From a checkpoint of a small image classifier.
Model: 5.32M parameters, arch preact_resnet, depths [2, 4, 4].
Training: soap at rate 0.0014, 9700 steps, batches of 128, held-out accuracy 87%.
Rows from block 3 of a small image classifier, named by matrix and row number. Rows with one number belong to one channel. Each number is 128 + 24 x the weight over its row's rms, rounded and kept within 0 to 255. All counts start at 0. Numbers have three digits each.
After each channel's rows are labels from the 100 images, of 14976, where the channel reaches its highest value: "patch colour" is the nearest of a few named colours to the mean colour under the peak; "place" is the part of the image that holds the peak. Only what is clearly more common there than usual is listed. The data: photos of plants, animals and fungi (iNaturalist).
# convs0: first 3x3 conv (model.blocks.3.convs.0.weight, 128x128x3x3, each kernel summed), inputs 0-127
# convs1: second 3x3 conv (model.blocks.3.convs.1.weight, 128x128x3x3, transposed, each kernel summed), outputs 0-127

convs0.52:146137134122135099117134153089133160112147156122102202133167111111126101152090132155132109121100103089143147108161105116128096157160117104171136135100122092138139095139091097079158112116125106142129132133071102163160083161145082126119116123156126118106110132146123112082106131085139154107104127149132129124110142161141157107111084149132140125141103115161132139154125164117176114124144
convs1.52:109111156105131137128129145113095132071120127115157127094135131081140108095131116147120130138122134145107126102112182079103089140121123123091112111143140124132126163058109106139127156139112131161156131123092112151114107142140145115145063148095139141102118108112123117106131088132086132122138108134131133120198167120118093182130109142132155108124156122155093139098175174131126111106102
patch colour: brown
place: centre

convs0.22:155129128160153171138114134140138115138100131126121171152120110103092128159110084110154148137136071132113141084135158130093138095122151116133122070113161133140166155160136105095106091108118127088137133112110138173096116158098101125099122112134144098070106142091163138157159178141118137099099157123085127127097123135136123137123132106143102167125131144163137120158137091119141152150103
convs1.22:145121162108117129101126167090111101088117135112147118098117113101115095106126116145105108126099148124104144122115168059105087156120105138123101109138120136137095128092100101118150142127087138172125165133111113130102119143120156107143083136092145147151138112122141112089110077121110158108135119107152125157208105128111099146137085125125140108126149152149099102110175153104117089125141
patch colour: brown
place: centre

convs0.19:111135143145110132123106100111099148128122120178130126134144205156087140131148127120127125105116145098144116105111112140127143087110176160126104198106162114094166099108122153122149183129129119129134163126142132081100160152106062126101104155117157121143117137122117138121137173129113144133120089123155168139149158134118157116153126105132123104170134153099152137169110146108144147110137
convs1.19:133142132112134117120091085110135116192134113129126146139127181117131136140116122130117147077149119162137145123149097065133147108132081113095122127135157070140127112134138140140117100130134123083122117107182142137122146127122039135117127136139122123112163106119110136083139138150108106124125102105129122104122140117135113082112169111139103108086124102103111096132108095111159164085166
patch colour: brown
place: centre

convs0.88:124132103138152107144117148141125142142091096112094119163117111101134101150111151126152100108092085070100136113129139132148128125126100084119167112108148096141147123124127114066144138093106135125105142095113161106153074101140126133081141093134100095117107105115090150130113097148136114095094090128088130137069151121128126089140131129121125129131100103092127082111078155120131095120128
convs1.88:122097165134164114116099165121102099099144149131149162121140144143133151118108115159142187167117117145090083125126164089131085171130108149110100110099170120118097125112130154129118139157117119126092142174120138122096148126111112098149086122150135121101141132158179101104115136124106157125152105155123133166155141115151117150135142129181086159137150119147095128172167158120136113150108
patch colour: cyan
place: bottom centre

convs0.21:086106111107075145125164114107143101060121104124098108163124128097107111124131098110107127106136131123138146077100101124098140090141127159127141109115149115107147109126109128129119199112088135091137095120103089150099169122159081117140128130119115144115113124114123146122123118139122097171152141129146104142136114117119147091115136120141173072140145078123169122163089129123136165107128
convs1.21:131163155174115148147124141173174110131103108105141145127129143139117117117084130097118135078104101067146088148135131099133101156117125119103146132114158121169121106176129125136112112097115138111144147127102106106107131113135138140088112200120188126145129149126078142107134125133147113121179148125122141148109127123114168096089128102104137112178114121138135168108073136127124119131147
patch colour: brown
place: centre

convs0.94:144160120131117149108120111155166111131150152111169122091128139116142155110138116153090104088141132134128139131110118143146117084131100150133119143111151179138144140109128159144127177150113129105097136145083154122125166143119090163125114101102113141144157139131124141160119130175105067138143099133129166139149171102106105164182131171116167155107092177082156117094139130113141143141138
convs1.94:054148143152133123120080119144097100137136136151127111113135206144188122091126105148118142126139100121150175098117130121098145141079111099117123138140145112112106122141172131146093135121132097111145114132152125145110136111071127136135148158155127144141138136120071121071143170126136117138146126109134102155116105112147112086112147143142079121110101121079118105135137111109108141112153
patch colour: brown
place: centre