From a checkpoint of a small image classifier: 5.32M parameters.
Rows from block 3 of a small image classifier, named by matrix and row number. Rows with one number belong to one channel. Each number is 200 + 40 x the weight over its row's rms, rounded and kept within 0 to 999. All counts start at 0.
After each channel's rows are labels from the 100 images, of 14976, where the channel reaches its highest value: "top examples" is what is common among them. Only what is clearly more common there than usual is listed. The data: photos of plants, animals and fungi (iNaturalist).
# convs0: first 3x3 conv (model.blocks.3.convs.0.weight, 128x128x3x3, each kernel summed), inputs 0-127
# convs1: second 3x3 conv (model.blocks.3.convs.1.weight, 128x128x3x3, transposed, each kernel summed), outputs 0-127

convs0.51,212,194,249,251,244,181,211,154,151,219,175,207,149,184,214,121,166,164,209,215,174,197,192,229,170,199,238,178,135,138,224,274,241,195,181,223,141,193,223,190,224,197,205,181,138,111,218,142,169,220,246,162,217,195,224,241,281,300,226,169,177,169,173,142,138,140,111,274,206,158,217,157,189,118,149,202,215,170,160,254,213,216,199,234,188,156,221,155,213,232,204,212,224,155,169,163,239,170,128,171,238,152,227,179,207,124,233,164,186,197,125,192,211,182,249,231,193,197,111,177,162,252,133,138,181,196,178,165
convs1.51,203,248,216,193,130,213,231,145,177,141,86,110,204,168,192,194,209,198,173,145,223,219,194,187,160,244,248,229,172,201,187,192,170,191,151,232,171,203,179,195,203,104,208,221,149,168,180,149,183,219,223,171,210,138,258,215,237,220,162,138,234,198,224,181,208,156,142,201,221,284,212,166,159,220,205,143,273,212,185,164,239,281,187,206,230,299,242,186,138,206,208,210,261,207,139,188,214,220,166,167,245,244,200,168,178,244,219,143,233,260,153,256,164,237,119,183,228,186,99,221,233,178,240,159,206,251,159,207
top examples: order Passeriformes

convs0.36,238,179,144,184,173,228,157,163,163,189,223,188,214,185,258,197,242,204,170,236,173,187,153,183,168,85,151,217,168,201,163,183,156,192,159,196,242,200,220,169,136,204,149,171,290,170,245,156,128,215,168,151,204,155,182,126,264,210,142,199,157,198,204,237,178,97,229,194,245,169,185,229,224,218,210,156,194,159,173,183,199,225,163,128,239,197,173,257,184,191,194,195,74,203,167,219,271,155,176,217,145,151,286,157,166,202,238,200,234,144,131,146,230,198,206,139,220,149,210,161,213,166,146,162,163,232,191,207
convs1.36,182,253,233,170,206,184,228,165,156,160,164,141,167,276,180,168,158,218,149,195,225,188,251,200,225,230,160,216,196,197,164,192,215,155,123,182,214,192,120,174,154,191,245,258,228,119,232,142,175,221,227,155,219,228,203,286,162,223,193,116,248,152,229,168,287,194,181,192,163,269,239,179,189,184,241,173,178,244,167,194,138,181,239,239,223,204,122,208,166,129,148,228,144,149,168,184,117,230,168,209,239,241,229,195,252,244,174,152,135,156,162,167,147,127,152,222,222,222,188,221,147,215,218,164,221,169,138,185
top examples: class Insecta; phylum Arthropoda; text has "bee"; family: Apidae

convs0.23,209,178,218,175,188,243,152,188,191,170,151,158,166,154,222,135,234,208,75,239,259,193,245,218,328,255,207,210,215,181,222,167,239,182,204,163,242,146,214,201,213,191,239,151,209,156,267,250,260,218,155,164,153,175,203,137,251,179,213,215,220,192,201,170,125,150,240,210,203,142,215,173,231,235,182,138,226,209,136,219,200,202,161,187,200,212,154,227,215,201,190,166,175,159,144,167,176,149,152,238,153,121,236,116,165,93,256,192,179,180,265,196,177,251,160,176,242,186,195,212,207,188,225,200,162,254,259,211
convs1.23,152,239,211,166,186,181,207,204,138,207,204,162,207,172,315,197,205,292,157,231,214,225,162,212,208,197,232,211,171,177,121,194,199,222,239,243,170,163,218,195,179,214,154,186,233,101,245,259,227,189,189,114,133,219,203,209,229,231,185,277,179,162,222,227,120,147,243,179,191,137,191,150,181,199,116,193,203,268,147,234,158,190,188,113,212,201,153,198,176,129,134,199,201,144,214,131,225,155,170,196,159,152,277,186,231,179,164,189,198,195,151,180,175,148,165,172,160,245,182,220,205,137,179,198,166,211,206,288
top examples: phylum Arthropoda; class Insecta; order Lepidoptera

convs0.53,230,242,276,200,154,220,179,158,134,209,227,142,191,192,212,166,199,218,180,225,313,226,152,111,186,169,181,252,178,171,152,286,173,223,196,213,254,185,188,263,135,175,238,205,206,240,244,170,237,131,221,240,188,207,127,205,169,223,187,148,163,142,198,235,186,204,248,173,202,188,242,181,229,309,173,161,137,126,163,188,218,166,210,183,183,199,179,182,260,238,232,223,194,203,241,267,193,163,155,233,238,204,188,244,281,229,262,289,196,146,186,201,174,157,172,235,208,242,150,166,260,185,169,140,218,206,230,171
convs1.53,213,242,241,253,176,243,196,206,118,142,246,157,223,164,184,307,185,226,145,207,210,183,164,101,211,182,189,157,194,156,175,201,178,163,318,211,211,184,234,180,192,132,183,145,155,217,173,165,190,174,236,188,248,169,200,201,195,192,226,182,212,177,200,193,219,270,199,180,223,195,219,143,233,250,144,149,173,194,138,221,229,114,212,247,196,180,155,184,141,179,134,189,229,155,224,211,227,207,157,196,239,246,147,229,142,214,311,114,181,140,142,190,198,245,193,196,225,205,248,139,240,165,155,178,183,177,134,173
top examples: order Passeriformes

convs0.55,252,223,250,215,242,211,111,194,159,194,226,173,200,280,235,231,141,185,182,175,195,229,195,220,152,231,124,189,157,288,190,160,224,156,181,197,181,236,203,206,210,218,215,193,222,197,225,240,166,238,236,192,281,199,151,185,173,160,122,222,262,195,168,151,241,227,202,132,176,186,136,215,149,220,203,155,177,164,220,235,167,232,137,71,172,190,209,184,290,216,207,222,122,276,122,170,164,139,192,198,168,246,265,215,188,195,183,261,215,179,212,177,207,208,200,206,237,181,262,182,226,199,187,133,289,205,150,238
convs1.55,200,212,186,250,240,202,207,203,184,155,122,135,168,222,177,205,188,169,158,217,251,190,217,189,223,154,149,219,165,182,176,206,248,175,229,226,308,207,147,160,175,158,187,210,158,173,192,137,172,144,248,165,200,204,222,194,164,149,190,208,161,212,187,249,258,168,129,171,175,241,238,165,198,308,204,185,183,208,166,127,156,118,220,187,312,197,240,172,179,169,128,194,154,196,153,203,163,196,167,231,166,169,214,166,205,205,135,111,200,169,200,130,139,227,181,175,168,208,225,184,162,171,137,132,137,186,103,207
top examples: phylum Arthropoda; class Insecta; order Lepidoptera

convs0.93,310,214,166,169,153,158,173,242,192,190,251,226,179,147,260,188,213,221,174,279,150,126,259,271,116,194,149,172,202,155,171,210,210,128,218,231,192,197,207,224,234,201,240,170,141,130,160,173,199,220,146,169,166,165,202,209,228,157,181,237,262,206,137,178,196,222,167,139,219,179,202,229,225,214,224,192,189,273,263,280,216,204,208,212,166,148,157,270,189,244,154,162,219,174,207,181,215,155,194,153,182,193,178,241,171,123,171,246,212,220,188,185,211,193,224,195,127,160,228,317,207,201,233,192,130,244,228,264
convs1.93,152,164,197,174,175,234,174,298,231,252,216,160,214,197,263,247,170,226,239,213,145,168,235,193,189,171,155,234,156,222,99,230,115,257,149,247,157,193,237,163,194,237,175,180,216,160,144,252,203,207,201,136,224,224,204,186,148,238,190,250,175,184,175,207,149,203,289,147,139,216,205,148,257,192,215,218,175,183,229,228,209,140,176,171,228,164,152,183,229,192,185,173,205,209,206,222,198,208,172,218,206,261,199,220,233,180,177,167,135,174,206,119,170,172,152,212,147,159,233,324,132,133,142,168,201,294,183,196
top examples: phylum Arthropoda; class Insecta; order Lepidoptera

convs0.44,201,147,214,194,182,222,182,210,197,205,167,175,134,284,219,104,169,177,198,192,116,242,165,243,249,200,223,183,189,202,187,268,273,220,250,189,168,182,181,149,191,176,282,176,246,237,208,217,162,157,136,168,152,220,165,163,217,242,197,137,202,209,111,146,181,245,191,226,196,177,162,155,195,144,154,176,178,180,193,184,182,192,177,184,153,141,130,207,177,214,189,165,189,122,184,266,213,176,157,258,157,204,204,168,304,106,234,126,175,199,170,229,183,199,175,205,248,225,136,161,129,194,214,273,191,157,251,194
convs1.44,271,194,203,242,187,265,151,162,173,278,182,193,186,169,161,172,173,213,178,201,149,201,111,227,191,214,133,170,123,170,160,105,200,178,208,151,265,203,223,199,236,201,107,209,158,239,175,311,226,164,134,199,184,189,159,220,225,182,175,198,192,263,205,201,164,235,179,233,257,171,203,209,210,166,238,162,209,129,224,218,288,292,181,184,223,268,237,122,223,176,189,210,161,206,182,205,234,199,203,224,229,229,165,165,170,160,233,181,153,192,237,228,130,179,195,235,221,203,213,206,269,215,183,200,241,168,314,230
top examples: phylum Arthropoda; class Insecta; order Lepidoptera

convs0.18,173,208,152,275,187,180,201,165,244,217,162,156,145,286,137,168,162,211,184,167,168,240,135,184,147,177,205,173,265,193,177,200,284,176,170,142,219,185,205,223,213,209,192,227,236,254,253,187,219,216,212,188,277,141,151,136,199,193,256,197,229,144,266,172,209,212,232,174,239,169,207,270,257,150,195,202,269,134,130,179,152,214,193,166,206,192,202,196,168,203,164,166,185,193,186,215,231,212,232,197,104,172,262,130,125,198,125,177,236,209,234,186,173,122,110,204,244,198,276,181,192,183,221,263,239,163,187,196
convs1.18,186,199,197,129,260,192,96,231,182,194,155,207,219,161,197,147,198,238,187,144,225,221,183,277,187,184,120,207,215,193,168,191,214,217,199,277,218,206,179,150,247,218,177,184,157,154,184,224,138,147,192,219,178,232,194,186,148,190,231,241,185,200,272,187,252,161,168,172,134,200,227,194,225,218,188,175,192,200,201,208,232,103,184,158,218,250,213,144,145,167,153,227,236,137,188,253,249,192,332,228,262,84,207,160,193,176,139,165,209,176,254,170,210,258,180,178,217,262,180,169,205,164,147,165,199,152,201,272
top examples: phylum Arthropoda; class Insecta; order Lepidoptera

convs0.71,254,214,256,192,224,204,218,139,151,235,244,127,259,154,220,212,222,152,142,243,211,177,146,235,170,266,234,176,168,223,207,193,166,253,181,209,218,198,241,157,146,159,179,222,222,205,138,204,228,211,132,200,168,265,185,266,263,129,237,143,138,271,131,192,173,186,234,218,177,178,174,218,199,271,194,211,182,168,190,231,240,151,215,199,185,195,118,227,229,255,201,241,175,243,167,254,184,220,176,232,216,230,199,234,218,141,239,267,254,161,190,186,170,232,274,243,214,236,259,250,261,223,135,277,138,210,257,237
convs1.71,249,211,211,177,226,263,202,174,212,182,176,168,187,197,205,231,246,227,170,262,242,220,151,200,196,187,212,201,206,140,164,233,226,204,254,232,199,178,258,177,169,98,195,122,209,217,133,140,235,155,210,204,181,147,195,166,269,239,142,184,169,216,162,245,225,195,237,259,177,219,178,200,215,246,199,202,157,192,205,155,188,196,151,244,203,278,111,136,170,174,147,261,190,204,205,183,204,161,187,176,255,181,164,221,156,192,277,111,112,126,212,207,93,188,195,165,218,256,191,185,273,197,227,181,141,119,193,138
top examples: order Passeriformes

convs0.4,220,247,222,129,174,202,203,217,164,192,248,185,193,220,271,165,181,201,232,147,144,139,180,221,210,198,221,185,219,212,226,144,220,200,167,171,197,180,197,223,250,178,209,181,249,140,219,152,167,148,252,216,289,210,125,189,169,193,242,179,208,271,134,195,219,282,184,189,168,200,193,239,231,295,171,265,174,265,217,151,154,200,201,198,156,186,158,205,255,142,264,235,185,142,208,164,179,207,143,249,179,181,221,215,244,178,182,324,221,134,172,127,102,173,173,153,230,155,188,185,229,271,208,228,266,211,210,201
convs1.4,200,186,178,228,219,284,209,165,151,247,159,175,254,193,254,171,168,177,219,248,223,158,163,211,150,164,194,216,204,136,177,260,210,178,268,213,190,189,210,265,172,156,202,184,250,143,207,197,189,111,151,215,190,159,210,197,262,163,179,299,186,191,198,146,205,226,205,204,278,182,196,230,163,187,147,230,142,166,207,190,211,206,199,256,208,310,219,207,151,204,113,184,123,183,185,137,265,234,201,246,209,141,160,151,180,194,205,105,193,171,211,122,152,136,242,168,213,174,226,186,180,168,190,260,176,121,234,174
top examples: order Passeriformes

convs0.11,217,140,133,244,214,217,178,179,184,198,154,178,184,150,150,196,197,119,164,159,156,204,243,225,210,178,210,218,132,174,243,188,95,134,182,169,197,150,240,200,184,163,151,212,169,211,147,178,126,194,144,172,140,225,140,143,223,146,180,204,182,216,112,194,141,188,170,173,238,159,168,151,194,195,192,198,183,248,169,194,193,154,247,130,231,117,172,241,164,193,186,169,183,235,187,201,151,187,147,164,186,231,165,186,113,169,135,169,161,106,160,173,209,165,153,156,137,131,166,206,167,153,183,207,138,161,238,207
convs1.11,121,234,157,228,271,135,262,279,229,222,179,167,175,231,195,212,248,189,192,198,179,156,102,157,208,229,258,253,213,206,235,124,253,164,192,199,211,195,192,182,245,228,218,275,248,212,147,235,170,263,200,167,268,212,165,193,209,185,198,191,198,261,158,203,148,167,210,145,281,198,185,266,222,165,152,218,237,203,201,219,180,166,218,248,255,124,188,198,301,159,283,174,255,173,174,289,199,214,186,213,177,232,246,234,216,175,216,217,228,196,218,122,196,183,252,189,227,201,221,255,167,247,142,221,142,193,196,159
top examples: class Insecta; phylum Arthropoda; order Lepidoptera

convs0.62,203,177,178,261,216,193,176,171,208,205,288,214,176,117,234,244,178,181,205,130,216,172,184,223,247,189,172,212,256,200,183,209,158,191,174,188,230,187,260,239,200,224,152,160,267,305,225,147,150,191,203,246,155,211,137,218,192,142,163,241,199,185,145,175,188,164,233,154,256,167,128,300,113,174,146,225,199,176,220,183,182,198,204,117,244,162,240,171,193,187,281,200,160,247,155,172,122,177,191,208,218,174,205,228,169,193,272,173,187,155,170,174,138,134,257,162,212,237,152,245,271,222,166,190,216,168,170,174
convs1.62,167,265,260,283,233,161,176,117,153,180,193,187,226,227,209,262,179,152,220,214,276,110,172,98,217,160,184,269,224,185,172,167,191,192,232,159,193,224,163,147,199,209,206,224,197,182,249,183,193,232,220,259,184,236,161,212,106,155,184,274,197,217,271,197,164,165,125,202,212,223,238,170,116,177,127,228,170,214,214,180,239,94,216,238,229,135,184,182,258,233,195,131,210,210,187,218,204,188,190,220,132,177,227,189,204,257,225,202,177,210,152,226,194,255,175,221,197,200,234,180,141,179,146,191,264,168,154,223
top examples: kingdom Plantae; phylum Tracheophyta; class Magnoliopsida

convs0.86,222,215,222,151,236,171,205,158,191,153,96,204,181,182,205,165,164,161,149,161,227,304,213,184,154,202,249,187,201,192,230,181,244,172,219,196,176,184,158,199,165,127,181,239,229,135,111,184,200,157,231,199,257,156,138,185,207,219,204,155,144,181,166,240,176,132,221,241,234,226,182,144,178,231,232,151,264,156,228,157,186,238,179,225,234,201,131,250,290,200,235,205,187,150,233,187,210,208,206,179,217,218,294,177,274,157,206,165,220,222,189,158,281,206,193,163,249,184,192,85,195,289,216,149,183,216,162,195
convs1.86,231,205,217,188,140,292,243,146,126,220,136,211,251,175,212,266,251,196,208,199,246,219,177,136,165,182,299,190,155,228,234,171,219,231,202,129,242,193,236,111,168,174,193,187,160,178,144,258,278,206,230,250,226,191,231,225,109,218,178,181,228,258,206,146,204,211,202,221,179,206,267,223,176,119,187,207,198,182,251,204,249,263,215,270,228,246,160,169,130,207,161,206,239,263,207,198,167,203,204,194,130,188,195,129,149,216,205,136,180,198,206,204,123,193,199,216,218,194,257,205,248,215,173,262,240,139,200,200
top examples: phylum Arthropoda; order Lepidoptera

convs0.13,204,162,259,139,188,196,185,218,196,196,138,236,135,192,86,177,180,215,136,212,214,170,206,180,175,198,200,186,158,200,198,141,113,152,185,228,186,257,211,192,179,220,135,172,131,216,186,164,164,196,214,153,116,203,231,221,216,180,78,193,180,284,184,165,153,240,218,193,209,148,223,175,156,164,256,160,151,278,223,290,199,230,220,170,175,183,207,230,219,99,249,224,237,170,219,253,180,244,182,150,206,208,112,178,188,237,183,164,121,189,152,206,207,184,201,195,142,249,200,161,240,174,197,213,214,189,250,245
convs1.13,167,196,228,236,225,256,153,209,166,220,165,195,153,169,181,287,280,189,170,205,217,127,185,177,133,213,263,142,185,169,216,124,228,167,296,176,163,182,210,219,237,179,179,145,163,142,155,170,163,112,255,254,206,170,201,153,158,123,230,295,183,229,166,178,193,226,238,165,160,163,183,134,189,276,220,175,188,216,174,207,184,166,225,224,219,208,221,188,203,152,182,157,251,190,208,191,207,215,216,218,192,138,145,218,144,174,164,233,200,140,180,100,235,194,256,198,175,189,310,196,168,262,206,217,174,219,233,216
top examples: order Passeriformes

convs0.76,145,225,158,231,137,194,114,183,210,195,160,222,162,218,185,183,185,126,248,207,187,163,180,215,164,128,191,210,252,216,216,149,183,192,181,204,234,247,192,197,150,232,168,234,294,258,174,184,169,202,229,173,162,184,226,173,198,178,201,178,226,164,162,159,127,211,237,215,185,156,195,209,155,190,211,146,284,254,183,127,187,152,176,235,193,138,129,212,205,184,242,204,266,201,163,241,150,266,136,136,238,170,120,261,146,151,225,181,259,166,168,192,261,225,245,107,186,176,163,165,195,174,129,165,266,149,210,187
convs1.76,186,185,238,236,219,184,123,158,120,288,153,192,193,200,200,199,266,216,127,255,190,176,208,176,180,202,180,171,176,183,194,118,192,195,190,136,194,217,164,183,159,232,171,208,165,253,147,261,230,107,201,268,191,237,190,204,164,233,197,187,216,263,212,214,233,219,244,253,211,170,208,197,150,180,200,257,147,169,214,179,180,197,204,201,233,273,185,192,202,161,198,139,185,253,201,251,175,221,187,243,179,156,198,116,161,176,121,190,136,176,201,105,171,197,207,236,218,204,252,245,160,272,194,211,195,177,343,265
top examples: order Lepidoptera